A small masked image model, trained from scratch: decoder width 128, 27.2 epochs.
Rows from block 5 of the encoder of a small masked image model, named by matrix and row number. Rows with one number belong to one neuron. Each number is 128 + 24 x the weight over its row's rms, rounded and kept within 0 to 255. All counts start at 0. Numbers have three digits each.
After each neuron's rows are labels from the 100 images, of 14848, where the neuron reaches its highest value: "strongest on" is what is common among them. Only what is clearly more common there than usual is listed. The data: photos of plants and fungi (iNaturalist).
# fc1: MLP up (encoder.blocks.5.mlp.fc1.weight, 1024x256), inputs 0-85
# fc2: MLP down (encoder.blocks.5.mlp.fc2.weight, 256x1024, transposed), outputs 0-85

fc1.677:112094129156142107127124146141138123101155144116139132166127159111160148116125150118121125132121110143150143081107062143093127126099126107179132138122147113121154136152152134160111107181126171136145180106074138161134114132153129117100101098142099099142114140
fc2.677:110120119130143176116112124122105112143107117132095162083134126092160134082138137143104137108145127151145145127136148106097122168091094132161152140135080130106148118135141140105150137118118116137135118152137153110189174129122147102145161160113116130149100137
strongest on: class Liliopsida

fc1.303:132126152109134134113119132125135100129106092158118131155159182139113119145123126095143147117121112154119162136107150194102169083105095108100160130084094136171144122132106118141143110072125125119130101120085136128126173103155111118148105100161138125121097100
fc2.303:133146118123125126138163106119139145184142096148120115144070180110125141126116163163124131119123143141108138151104128153093151121113054130133110117124116140132127131145149117171159113094148110076134087147125103129177137130137134115116122144112105112119129128
strongest on: order Pinales; class Pinopsida; family: Pinaceae

fc1.449:132148080161079143166112149085065144136153111085152131166110135117146128084106114150110133106125134165117192144107105142135117135102122165144124175169154157129137154089131139120113139151119103161097118124137080112103126132128106149151117159102123114136122120
fc2.449:103137127096128095115090132134146146148130086122162159146154151101117120099124122139140099133164133155121161142124121123147142130123111118111127102131097159122146173142096108119130139117156116105109114118086124168128134123105123108151101156174138154153173151
strongest on: order Asterales; family: Asteraceae

fc1.706:083144129154108124098125092146157114152153103127108112137141142109097091117128106140084083166164140113149170135104137121161089132193102163141128156137152136141125126137121111137130102124166128178101168126129100105149107158151118145132088120166154132120097110
fc2.706:152111084144151118138135104152179168157142090145115108113096103121096126121141155107131139180106180125147158104148128137133099123114128136117129122117113122115144094123080126164135119122119108117135137149125132162096146082160169142108125138075115141092145127
strongest on: order Caryophyllales

fc1.149:114106131112124170097122106147166131140122135098123098123144122137114088150097108156096110162147131124082202135145115169198122143140133119135108094117148126088142146091141126133130134140139116149134141102165119157129043084158141129134116142128138145095139148
fc2.149:127115125112104140118108090137129097126150160097140111073132126141115102146109094158144119130116159099098116157141137120171119117131103123105087110116178109126148102088152104118128138145096119151116132112130140136166130127148164147123147148135178148104135109
strongest on: class Liliopsida

fc1.369:133125171115095123143153131194138143158149138098129138100090144114104159121076118134110140169104098125111114147097142137150117091120068138109172131097166112169097146114141128139118107143108176136142143105132120109149127132165114125123118125102134125086137119
fc2.369:116137117129119121112127147149159122113155109089146094130118108177098113177124110107139130148127196140126151149147106141139159130125150088128094132138154104112117131136134130091156153123125085146146099136109116133159092143138123128125077071140122126128117147
strongest on: order Fagales; family: Betulaceae

fc1.607:121114083155147118120141151106128102070121136133118136151103134155102117102102116126172159117140127100144108100151094156136159113125118140114124110181171136117110140167135158181118123116080099133139141143102161135114126119137142139129150128160143094131128092
fc2.607:087082102116136151131127134151095130130138076156172094121102129171116174151156078109106139102127121156108166117136129145078157148115117102117129080124130089115124129150131150131110123123119123187124140155106126131134126177117116114111072158133136072109171114
strongest on: order Asparagales; family: Asparagaceae; text has "yucca"

fc1.60:094118137095110093139110115113095102122147117121137117136109144114138131186116178118123086093113091094063118119154122119119135111138130144147160130071115177142127156127121192136111095095091157159094098114119095170083148096138089119145132124107144070089103179
fc2.60:109124113123134105160106096104158142112118103076146110139132109091084105123136150107114118132139109117134126112157111122129123120150118146109157153157151147154084138137101120172149142121186143162161146103126144117121109130116148145111166101105130173128103086
strongest on: order Caryophyllales; family: Cactaceae; text has "cactus"

fc1.151:108125136197128087149122148080101148120143100120104113177147182086116138092104153091154111125148135104121158147114100142139118163151103142088111155151131124164180174114119121125121113129087123135134114126114128105127157115082116124109133171167153097097111109
fc2.151:119142157143130053150172117147099175140117139146128142168086119133153101084108116098111135124119175099093115143100111074102103135119141147158116165107096126143133111111144140107117105151092114127159120131133129122114116147166081174107146142135130130142131153
strongest on: order Asterales; family: Asteraceae

fc1.297:125111146122170087139179153121157143135141102121103109133103092095113136130083111139135118075154100096146150161064113115111103142123050163154141100121156113145155090129110150100154126140148073153080155139140146125135119133156097146139118095131144137103108142
fc2.297:119089110131163120093120106171142142088114077145086139145121148154173101136113096141148155156174097081141158083153150094169127106158117103142198152126084118058118134130116127129130142148112112117143131119099153135144124126113095144162138167107147133187113116
strongest on: order Asterales; family: Asteraceae

fc1.208:147107137179144139153167144079141107135098146109124124143151133130120116123114152102154164101167140073147134100139127094102127155103137120112111112163147100143130067113164122134116140142085099164133122138136109113134136105145115107135137146115114113137159125
fc2.208:125142057140162112090137143127151151161094124154151075096095148159105141124119174080133124123099128112130102088181167139183166095142130144147116108143141125143115132126122107091126117126147122113130121088155118130152117187158124134137111124128144153166082120
strongest on: class Liliopsida

fc1.64:137133120115132134166132140133156141133134166148122133100114135091146167131115089135140103176117104101085067103103133142075117155107111134131128114127133151126130147105157152165098139090118094151125132131118133103134141133111161132119135157126136108134082112
fc2.64:121114142178123100125122143126127121125135101166085132114147180090146122150129144136083075125147110125115122164149132143165078098104171144138119138137123089115145147149113115135163131115109121141119135120117118140123119125137129117081121156108170150142164167
strongest on: order Caryophyllales; family: Cactaceae; text has "cactus"

fc1.165:130122108125129085159151160130145094114114110102143109154122149088091124117131083139114110114102133152119157115150153091157129123110147144116134187108112135153091076148118123135136135144134121138141116108150152101120134164108172099122148151147112149096121073
fc2.165:119120111121184187148144110141170123134091096101116123138150087109097128150124140159152127143154114070152109116156153103119114108100093151107144111145162134116121137076139126155082117161144157150163149129130148115127145114124152161136087116134145168162088130
strongest on: order Asterales; family: Asteraceae

fc1.536:099144123115132121150092145162186115140174092145119158091136149108142169147097099130143111126143104126145140200123124147132148154146119120165152150156192116140129151121118112139154121131123177120110108144144110099169077134118170094148130135138143154137116098
fc2.536:141129148089114132127108057151179166137150114119170123121141094167130136148155131125134164127122157101182158111177163095129142159135135097106101121133092103120126115130149115136114164122129111120147129114175130155163134107146118141146089090158127100129127145
strongest on: order Fagales

fc1.180:118138105139101104127153148119120145084145111149159118101116103164167151140151149147126091137146134147148137088121134109138102078124112096114160131099109156144086128126157118143151142140171141132121110090122092127163109126165104122154125071131112141139111161
fc2.180:151146130116133151127144168116083132102149140132114132117111123173152152112136151077121097110177110142100092122112128114134136103106134108055093092145111132126122117117137108164137154121123144121129160092170145177105106127132143120133164067155138179146115113
strongest on: class Liliopsida

fc1.18:148125146108115114144045138195147126177115107120122123153145126129080145130109157126174160130148088147101095138141141109153118124147096148097165121103186110179104108106114116124127108097110128134125104171104117119107119132117146139116119091086160129150113150
fc2.18:184143134098154130153124118157122142153136086140180096156119126143089152129106076134136149168142141113137102101064140120139154100170116098098132154110154088142117165096116148135133148126147150160108127096106135121127165113164162091124111100093110128140146118
strongest on: order Fagales

fc1.739:120105143137139163116099136094128130159116158153157117111092081149154140133117144104126103124107096159124139062118114162101073142123126133155093143118118101164124150194122074105108113107113146116123110151107127120136130123148106144157147099157151143112118153
fc2.739:142158128098145112127122155114127134111135141131119123125136163154151163137134087119100129125172154108149134083151139146115123099103142160124139158104130133145130135167113128124109127105172149166116121131153148130120149134165084095125152129135148131147164174
strongest on: class Liliopsida

fc1.612:147120143106127169139121128135139104088097135111149149111147140120123097147132141123117157144141116104124085098094099091119120129114115141099155126152123121166109139172129145101108112160082108138115111167138160124134152128159137107132159146147134110148133117
fc2.612:150126130106127145085152121136128101076089109092151091130132130079126126127127124120101126101127132134130147113134130145095154117080145132108143131125078126113118166161155163099099156121099139147122061133102169128162168110131114122133106125152097110159106114
strongest on: class Liliopsida; order Caryophyllales

fc1.522:159135133149112137142138124165141105124123106114133107143144151125129169139157087143123138151138145178139148145125141145135084097127099147088197120139119149141143169089115118115089118100111142133126143107153101087106164152144123129140133151153104132115106117
fc2.522:133153138164128114157136177151141100122119067122116144111132174140149187174131103134146116117123187110125113132103118150151085145135117150141197148142163143163122123093109145140146139109116179150112170102131140092163151149124110116133137112145102157097087152
strongest on: order Fagales

fc1.206:129121135108113116146123117111145090089138074131140152154116115094141124121132110149138151097178168131140130122153132106151106130135131118157118137146148183162117128103112120130112121146131159118131147116141132143112167077130154101124073163138120090098090152
fc2.206:147135119171100098120162083125128128100119119170089129117118108136098122134142111159105142189106151122153146190169179170110123136100144127162115153145148161110124130107115139135135107122083173151145169126165148126103137121154165101134149150142128133119089132
strongest on: order Caryophyllales; family: Cactaceae; text has "cactus"

fc1.197:097127143111115137150072142065147118095136148146153119101141128164157126160110112130146165120138136139087106146155149121101098107134128123171106111109176114159128127105147154149144145133140103157135109134160101154113149094139160099155118143152145086156096189
fc2.197:121148105125131133198093085137155097109136157155140124093123119136133144121151103156100141114130138082138131153163165132117128097134167169174095100144171175113124144106128142150145148159120089148113134152163096126091121147177142085119159105120110150102129121
strongest on: order Caryophyllales; family: Cactaceae

fc1.291:090155141092161110124097147157134101112100141117129138077102141131123108111154137143098173133135132128121098095112078116143114152126098106104128130169156096144084139145172118129078054144076164102141123097131136119136149139101154104150145121117108112135113122
fc2.291:120120109127130080097123137121134132132164132089148114127128126133095140123129109125122150111127126140140115102150183132129118094121136162124138123104111173104131157158151133144096157116158139103155135123112102107154134146115098104104118162136145135177118130
strongest on: class: Liliopsida; order Caryophyllales; family: Cactaceae

fc1.88:127110115089132135144141122146132099120144131129142109128108152111116130110131166114133126160169135089106140117116129144138155132151179118146147110094116135159100106098135129107105116126140132158109166096134096140135143110139137113155100073161147121187106138
fc2.88:159151123105121136150140104149127153113161108150158103164094168161118130120159146125124135104149161120178108181154164134125137133192156128136164127124159129135179138150128117106140120145150141142130163102112091103173135162132076116113144142101108170131105090
strongest on: family: Cactaceae; order Asparagales; text has "cactus"

fc1.766:132096092124069142105106183119135109119129169081134120083159134107142136089149129102100104149150167171201162109143113147169083144153124138146120075178177092133121150120129100140120097161091138126083127118145178170085142132139118114139138114145114119149127114
fc2.766:141127103112088108132156175101079150111149125147139148101079140127115108113142151098144085115121171139146155120167134157142134164111178151144087129140113128165138122135088131144117135102114174135118129096128148185070106126131143146167098103131120174112100090
strongest on: phylum Basidiomycota; class Agaricomycetes; kingdom Fungi

fc1.45:143127155111155162118112138094125112110132151121165121079146089134161142138100120098078065158099124135121136111136116121128118115094159125115120140132141163111174182140122124129145112129098132121135144088131121141141123100151138147181114124116138161132162130
fc2.45:164107155117127115141124141102102109118134146110110131143154144100136172143140163114140119127120145174134132116092083098094094172134116093126150114089105181157136126145131114143134110103129122140121123135099146100144096152158133118122105162127144168112121133
strongest on: class Liliopsida

fc1.558:118144114148137154145126090128132137105115105151113096131106192103094118127128135123087113131135124181117107150114171115126102128124123143111102137131131144102103140111101116145113124123131162167083134142075076102084146105102118130116088151131156112106110121
fc2.558:101105142191125116163131121172132103085140090112098109164132185104080151088116115146130076116159122124119117131158135111138112091125114156105182142167127153164125128128162118140127164141127131128084139084139151138091151108099170116110132171138135148121136120
strongest on: order Caryophyllales; family: Cactaceae; text has "cactus"

fc1.36:127130118127117113166127126109133136168140090098118122142076154118129162120116117135113121153142115175148152161092109119153120137144074151131114135151156112127102153087116145150140141101136121132104102156153132121134113146107126153146137133110092122153121111
fc2.36:094108113110122108140101088120125134165137127140183115138143158159113114130106130120143130154172083141085178133140121104147136101091141119151171172174138121096124139080127156106104145187144106114127110141142111169146177146152143143097142111149146145137113105
strongest on: order Asterales; family: Asteraceae

fc1.630:115112145146167114147133121117124157119103154117113120162144171123127073112150149092158135093093110126153168130108122101142155171131105167143108146118062173084159156125091129160123140085099133156115140106127179145146157139121119123124159137140122126130090111
fc2.630:157115142091088125118151146138143130112109132152124144137121118120145107162087098138103112092094142101163079102099117132100131096139141153125102187090120087142116132166160122124102124122118137125148136113155167159126134120150133136130166123130142144127152115
strongest on: order Asterales; family: Asteraceae

fc1.107:126146143145129128163110126116114178163124072144132095153118126132115131117096144156138137138111112129136119156121130129122148146118120144108130135108145118112117130125154139137105166131109099161112169162111169136127138139131155104102099111156128127150131126
fc2.107:130152117128170089135118147146133118124120113124135163127165111135121135138117153129125152093135133115126123146106119122131139129150149151090164131143152137102087130138107097112137204092134084115143129139128130117113153134127164171122119165118156108120091093
strongest on: order Asterales; family: Asteraceae

fc1.176:097165109171098112168125121119105162118071132150132132131118125132118152149117178089134171111129130146124163091105125125145132100118146113151130160148108125100125160127142128140109103134129121142162095128103128122109128124135130135135140108126119112092165145
fc2.176:132118115127103119167124092119121101123122103142106197170098140111177088128090101161127131085153142149129184102154134130128165130134110108141126123154146124128126125144152162094089105167091100097159119098156108141120071149160127152089112127097108136146117113
strongest on: order Asterales; family: Asteraceae

fc1.424:123084120122170087131129129128131102110116111152144138111125146124120113097101120177162139101129137113064125099121133165135131142108105123148139080113156189157145129121120102135131112113137140125141116120120145116114144099118145122185127152142131103117113165
fc2.424:125143103142121139113102100150135110101129157140104161137144077097120140109175120118117137103119117129155174126141129109158139124126168127119133147139135159119112111146137126146136100103156151137143178130111121109118123120142120128143140133148090144151134131
strongest on: order Caryophyllales; family: Cactaceae

fc1.587:128130128119118139115161180158139114112116176117137116142127172106093136107123112155122101187167122134105155140157145175146093130135115121111143128085121101085174168081137120118123134131108125130138128116129107141136144118141122125135170124107126093119150116
fc2.587:128131133121142130102150152134139118100149151166125142133149192153145153168168137178125117164121130149094148181088145097150155115160102111163145120110156135140121131131139111121154157109136169134110139159115157151160120104107123147110095138168146105096105099
strongest on: order Fagales