{
  "encoder_arch": "vit",
  "model": "masked image model",
  "dataset": "photos of plants and fungi (iNaturalist)",
  "train_examples": 90422,
  "image_size": 40,
  "crop_scale_min": 1,
  "horizontal_flip": true,
  "translate": 0.12,
  "method": "mae",
  "mask_ratio": 0.75,
  "loss": "mse",
  "encoder_norm": "rmsnorm",
  "encoder_norm_position": "pre",
  "encoder_activation": "gelu_tanh",
  "encoder_mlp_ratio": 4,
  "encoder_head_dim": 64,
  "encoder_fused_qkv": true,
  "encoder_bias": "all",
  "encoder_qk_norm": false,
  "encoder_parallel_block": false,
  "encoder_inner_norm": false,
  "encoder_drop_path": 0.1,
  "encoder_patch_size": [4, 4],
  "encoder_layers": 8,
  "encoder_width": 256,
  "encoder_positions": "learned",
  "decoder_width": 128,
  "norm_pix_loss": true,
  "decoder_layers": 3,
  "init": "lecun_normal",
  "residual_init": "zero_last",
  "optimizer": "muon",
  "muon_scale": "match_rms_adamw",
  "lr": 0.0028,
  "momentum": 0.95,
  "nesterov": false,
  "orthogonalizer": "newton_schulz_5",
  "adamw_lr_other_params": 0.0021,
  "grad_clip": 3.0,
  "ema_decay": 0.999,
  "steps": 9600,
  "batch_size": 256,
  "epochs": 27.2,
  "lr_schedule": "step",
  "warmup_steps": 480,
  "weight_decay": 0.2,
  "adamw_weight_decay_other_params": 0.05
}
Rows from block 3 of the encoder of a small masked image model, named by matrix and row number. Rows with one number belong to one neuron. Each number is 128 + 32 x the weight over its row's rms, rounded and kept within 0 to 255. All counts start at 0. Numbers have three digits each. After the name is the row's rms in percent of the matrix's.
After each neuron's rows are labels from the 100 images, of 14848, where the neuron reaches its highest value: "strongest on" is what is common among them. Only what is clearly more common there than usual is listed. The data: photos of plants and fungi (iNaturalist).
# fc1: MLP up (encoder.blocks.3.mlp.fc1.weight, 1024x256), inputs 128-255
# fc2: MLP down (encoder.blocks.3.mlp.fc2.weight, 256x1024, transposed), outputs 128-255

fc1.635 108:179100116145123139129093113167178156129103175135171145129222144129065167151160084118102115110127119142119117087112195098152157128141106132080076083135101125148156177095139142081173072073189148148077145093109108128131111116123137128142140149140138101132124120099142155139104110138117159130120114086196124096081143179145157092117142181141127123094108145106139112123093126075152125164126
fc2.635 108:169163138092161140170142098149150069130119123153170098130122098072083121099124112139168146109098099070171115174114083133177108087154121135175143147152160105109074103153110093153162117129136140224111181160150109123149123130131155080090103125096148109090117105158150028074166146111135098144166130083109079086152124135124128096056127143159127145150122116165126133114094167161121119160132
strongest on: order Asterales; family: Asteraceae

fc1.555 100:094111157150107090150153118156100195180120152129153075076117115079059102083098129173086067125160163107121116138125091128076171153132168087148089180101153144159130149117132107071130109129150091202152123127084123171136178125203123130111114130165100063143115149153144109120143122119148205157136148130151172100156141086105087122066128157138113122069152143162111144146100144154146140134141
fc2.555 093:140096129193163095178075129122094108126141132079115145180130134076105082114168128086188139138106112090172124104110112103104094097068083178119124159169095148133152129097139073118117118107160117161117109052148107124161210071162151130112094120135128169100117135127114099075095118156120123186100140144165155137140131178175155182121099218110164112102187097172161181084112116145132118174158
strongest on: order Asterales; family: Asteraceae

fc1.8 097:218141106141131134075141094116159101155100105111097162145128133099100060099136125161164150164115122109107183136070139145097119092113099099115149092128093147094140077128167095157108169138134198184158151171145121138066126128133121092067181156103085164108099095224156129103134112159132170119102187148124133127178127135164164143163129161176082097115074147095168188142133117141115114154138
fc2.8 095:100163184112126125125103184162111124148126096134089163119137149142141185180120137147066129116171160066207099097190115116163111156160223209153106140062144168133093146121182171118106154084092104119081085128147161106131120141076135089145101091149189100100186192092148102138155160167130088159123144034155148127093179130098141106128163100094181163110088151155146087120130095117119123120101
strongest on: order Asterales; family: Asteraceae

fc1.526 109:075140154163160150119122176164142124049121136110127107117116092089051108166111141127101115043063115098126159117120158092139088085081132133065173145099150129112087178154102079144130186095071093165086134112102105123128136114102144101142111166121153122132095115077062117136167136189136093139123093139074156172077133155143147105120149111159128094205139183140109152107158129125091102140143
fc2.526 089:093149131141127122171124125110107134088111132111128111205166143131096100117136129173113098104123153094127141125091178116162118145099151087098091116150111143063124125162112148152134147147075164140087124107165103080069187172127124204139121125178056074112130105107164137095128109083097114127118097158119157137122130142139128112139143137147163097170164094103102066086134068197169059130112
strongest on: order Asterales; family: Asteraceae

fc1.191 145:105146169121098132125141159139183137135119139081168143137082153138113054072145162113069121143139052119153111076127182178181122121131144092144116148126169134155162123142075100111099104146084130140214095092120132124113152093144129062152136090120132110135114109100157108147118101120060170132156155140069142121102108111126143182104159088167092134135078121160134091142134117107182119124132
fc2.191 143:174146127132089117169137138091091141085117104147114088149147136140197082120149167104135136082122050148113108125135098125122089142107152091193139090157145149149160142101128144165095120125121125117073092093142204163133113128138095128154072165140128123144091087145142115141133136142169151113101126174150109046107105122153107129119104086141142068153169126140135113108152104154199123161121
strongest on: class Liliopsida

fc1.514 081:126179066104147132158186118170175121085029125116143118097134199125110142118125156187116151087145100154102116117051114109178110093067179179098117129140130160149053111152141125153130185136109107106117111101088075147119107121118123156096105137097155136154071151144121138086165125158131105063116113107105191161065127117120135110099134087139126095154086104139152113140138122138120122143106
fc2.514 078:052134118119091107157127141135170183091087162098129121158175091120105147139145138090163202081095171116121107134115160102153121120106123142083161024114116100073106112127155107147141183177152101109136160157135105129121165213144135168113101113194097085173171147132166146134134154141083107148134075073055099100119150119179112102185133175157138118153062122126193076113133139117216109165102
strongest on: order Asterales; family: Asteraceae

fc1.653 098:161146102131146114074117141121162155187128129161152111125116144085103105131158134151091158135132133120075138159095153116179117080103112173085152166153176156137116125129111168108156174140059128124119129160151118174138162047148099107123156120103141150115048147128061072057165161070196116097109106052114142131113136129100168084052157100161099119079137164176130087116121100143182129131188
fc2.653 101:118183138115141103093100128171088130124021078101192146133109131164139133117132132159160177094118140149090134089127117094182083133123151168136127104112189157121083109136097140127141201137130104153119166123102083151166153132130143158078167107155105122127116158150148057122143093158155110138124143159149144112129195097090148117122135175140145090142126147112076089160067165145153109177112
strongest on: order Asterales; family: Asteraceae

fc1.739 093:086142172094112116117143099125136096105095147084148122146134112086185154124109163164129146111131107092130117158159111075127120117022122157100124074157148140143128127112132201091156067081113117140072142166135076185121119198139137140085122164128115171131084171169195141126140111140112146145149110104126096144161122130166135092118081167065107142104124195152098054095093097108093094117119
fc2.739 092:139079087135138156194092057158146127139120086139146078168165104129128128205150105119161120164121136122168128129098161105149096102097180130136130094088081155124135119064160125127162174085140156109124065079136139155099107116121089093150167125140144105188151124099093132133088109153147092152034078174111127118129144128125118152129079124081145140215192143123159171149172144123126176126135
strongest on: order Asterales; family: Asteraceae

fc1.683 100:133082119095166175140167125159110172174107111153187123120143157124129061127106125154155163125095126106117148149126174146172091104132076101115123153075143182090106147130113091130147216075136110169161221136097141103133145108116172128141118153120156125040112184114152111109117169124163086123154127171172125108081121123140073120089158111103070119154125153200091102113091145141124122171145
fc2.683 086:117130154122158112152102190177077128138113118090157127093124084126167103171135113094150113127169149102129132141098163046177090175150109155091151160133103162092100133132138105106176172118191190150120190127125072155156151140127091139097152093188128096118113171097094089098165071101174132090132164139123121164110077100139128132139090164123105144101143122109143103072086107084115228185103
strongest on: order Asterales

fc1.550 070:106085070103091052165058139153082201173084105112084150163128175148170102090160098143154118121084168171101156123139139169142139164090127126128082034175090152120155155128173185107127146180193129147131139084166111140143116132105140137096147118138105160113090073135112113127174173175109191107092193129096086076126083093122108162155143174099125103112082137161166103094077112074148133138129
fc2.550 074:075180126092168129112118165145144085107087147185106127096175096094164139178118134116133088130079137185121181186115152060120118068138154124094102197176107141129100132160119121137131112116091124159149164169077140170109096101124151124073142073132152053176059220159180120200099174090115099125099125121144122182159079088123094094124117140105148133096147118127087129139094157098122107124120
strongest on: order Asterales; family: Asteraceae

fc1.137 102:120133135065070190105209137163164102092107114093190122106119119132095114180111113176103141106134117130115124124141114124178130113148165116093131137121115137147139093129165121110174078114099104131087093091124101116111144148111204188135134211142141150155165124096139087103115088115094110161128137076034141163164119098121133110129130108112107058162169157155164067172100071164087143142169
fc2.137 092:058092110134163135121157181103141091104111150116105100109145123136137121123138161155115146160131110140185133124113178126157112123151092178190173167139102150121134080114105160077100146108118144138109160099174101100124088147108123077146145117123155112120117112070098103108134113157080083133089133118153185166164144138162081112078091119117140137011118100049117167168120114137165054121167
strongest on: class Liliopsida

fc1.129 087:108059144104113096169175121133122101123073113085096135154107199092123168121134143143160139128101090072118100102108133109146170158109077141140153131103108103127063092150143176166174130108105132107104121195138168108165159069112089108142160161114163073138146117204119057134168128162142106156129137101101135188122111144106157077110119083126134086120102174195141080182095137125129123129197
fc2.129 083:120151100078118149142172136113100130097107161063120160130105092158086103115126111100099091092143141169110135159150155194146128108123157175097133120097098072171159079114135158109133112136142131204195105102080078156100174155143143130126119177175100095149141136167145057103081139161130136115132084155092132143088145139150116122096152152092119102120118124143197086144110191077208077173103
strongest on: order Asterales; family: Asteraceae

fc1.750 118:088097195133104097171103119118107152112161102114135093142073108157119174153142121086116149116172143135121133123138159072120104101121160088187133134139170117118084097159053159136109088085155155091123128100118131115143124122131180184134108123152101063127171056165078143206131124107120183121132113161161060126109064102127110109098179112138150141156155138154162156135085097103130190084078
fc2.750 110:115145168142138101159151093174139187097133106061124150146116132133125126146117167160110179141170211072144083119150127113118081113096082151115095152105149181106094110162154184118134090168135162099114197125173116087127195152146126090093119129167140074166178081147061175081135125093098085087124162140118125118136164170147120075105151097133115113075119091158132078119111115180110099150133
strongest on: class Liliopsida

fc1.377 087:184094185093099095100176088090173139118147115129171148130155173109063145110145125130130202129109124076134114139136118138142068162155151186093083126192097080187141138164090112150157122130153137132084132067122112157165102143097159084110117150089126149126066104119142133154110133111142105141134126168119162137166127167123186086088118105088122111056092161124101097137145123141144142083178
fc2.377 086:169152185040154128167109090141149110127057083120104187163129127151123138079151102100148138100148101127100154176132165124124151148095091111136114041126138183170134095116122136193094195134173117142119146134153073099126116194108184103136103084134117140148141126158150119113130130155147094121145152138120102130128149098117166097141104158085081115101091195047130144047093147148183153132123
strongest on: order Asterales; family: Asteraceae

fc1.21 093:174123198141179146148108082154158145152146160142102128106159129132132094114153076137066172203154079180136132104120099095158081044094147111130077146188103141111109106144104114132127147121116131135158132183099091138112165105200147131121084111172131138109170100097077136121033184163155102139128149114065082099162170159105125137113139175077131177132126157151085162061116137089194153053128
fc2.21 092:104054189135179103187107133139160142146156177196154155135107214150156139150098095091078133185144140112116137161172154126145110150178190093123097143141117157136093130146172153041159125167124115149079154126098190194132168141114137107123165106160165079143153170141127119105065174095123089125126102089136095103184154157151087119117137141109206149079109170119136154140108099153096111120108
strongest on: class Liliopsida

fc1.99 053:145136162111084181153129120109184145107181097088136138157118153116131103142124114199128108054105120143144140098144150145122112136092164104126160099150102125128075199132157111132138111080099125148128108147147135086143082092102219099134163108130134088136113123187176124130117173096116144157111134197100107119103128119113171124121188138146124140129170145104147166108095097132111124136217
fc2.99 058:112173134145059213083086200140138069154130131152145131151092097146146112139095103118108117143193154111039134156153154096146104110131112121154142150109112124073073126108175155091112069158201104087161019154095114091110059090208135123130152140215129116137157112133102135147144081126092133122078119153180145117050116142124058149113154136153134140129123168177150154158092143145143114177108
strongest on: order Asterales; family: Asteraceae

fc1.7 099:112189096086128122166151104176142165185144131147107129086072109117204155119137111138127167178148051129088179179108096140120108098092130098128144075149122116153162126121129099119154133148101168124153100115185076171170187127116125196181130158137153130084154158095067080104104107084128082097172120158085083136093120083129120112098080132101132108163151114128174119106158100150085086119167
fc2.7 100:117111110103104175142097112180104096105128178080077199082162115130175124114140102159095136119119138135111059141132159120101122145141128095097123073113195138109166086178130113084139105135100124103239137144103114129149155077092153087163125117151160100131142100108190128171130108146123119077117127170069082071097163171107104110114118149131105066155148155151137064090099154150065136143086
strongest on: class Liliopsida

fc1.147 086:112207124159097115156144126215181103119099155151088115165156110155158107145160072145119128163132107137110098147140087185095113172162121127123104169155106128093120092182159175119161202155152146150102139070134096121133182215128136128186115065173176134116092131102148125107074095104141101158113189143146073148155141130158115141137104161127158128128095110129123091171136124074122155105135
fc2.147 090:138109053099156155100145156141093068129130102174115164133100086129153147121118076144050176150137180072161171157139111171190081125126138161130165098185100123129096118095168096140121135128084126192154142103151120100104185125087106124151148117151211123132100150198162076087129095113151078136106157119157107128125150088124154078136092038127151112179076123160149109119070138099111123194152
strongest on: class Liliopsida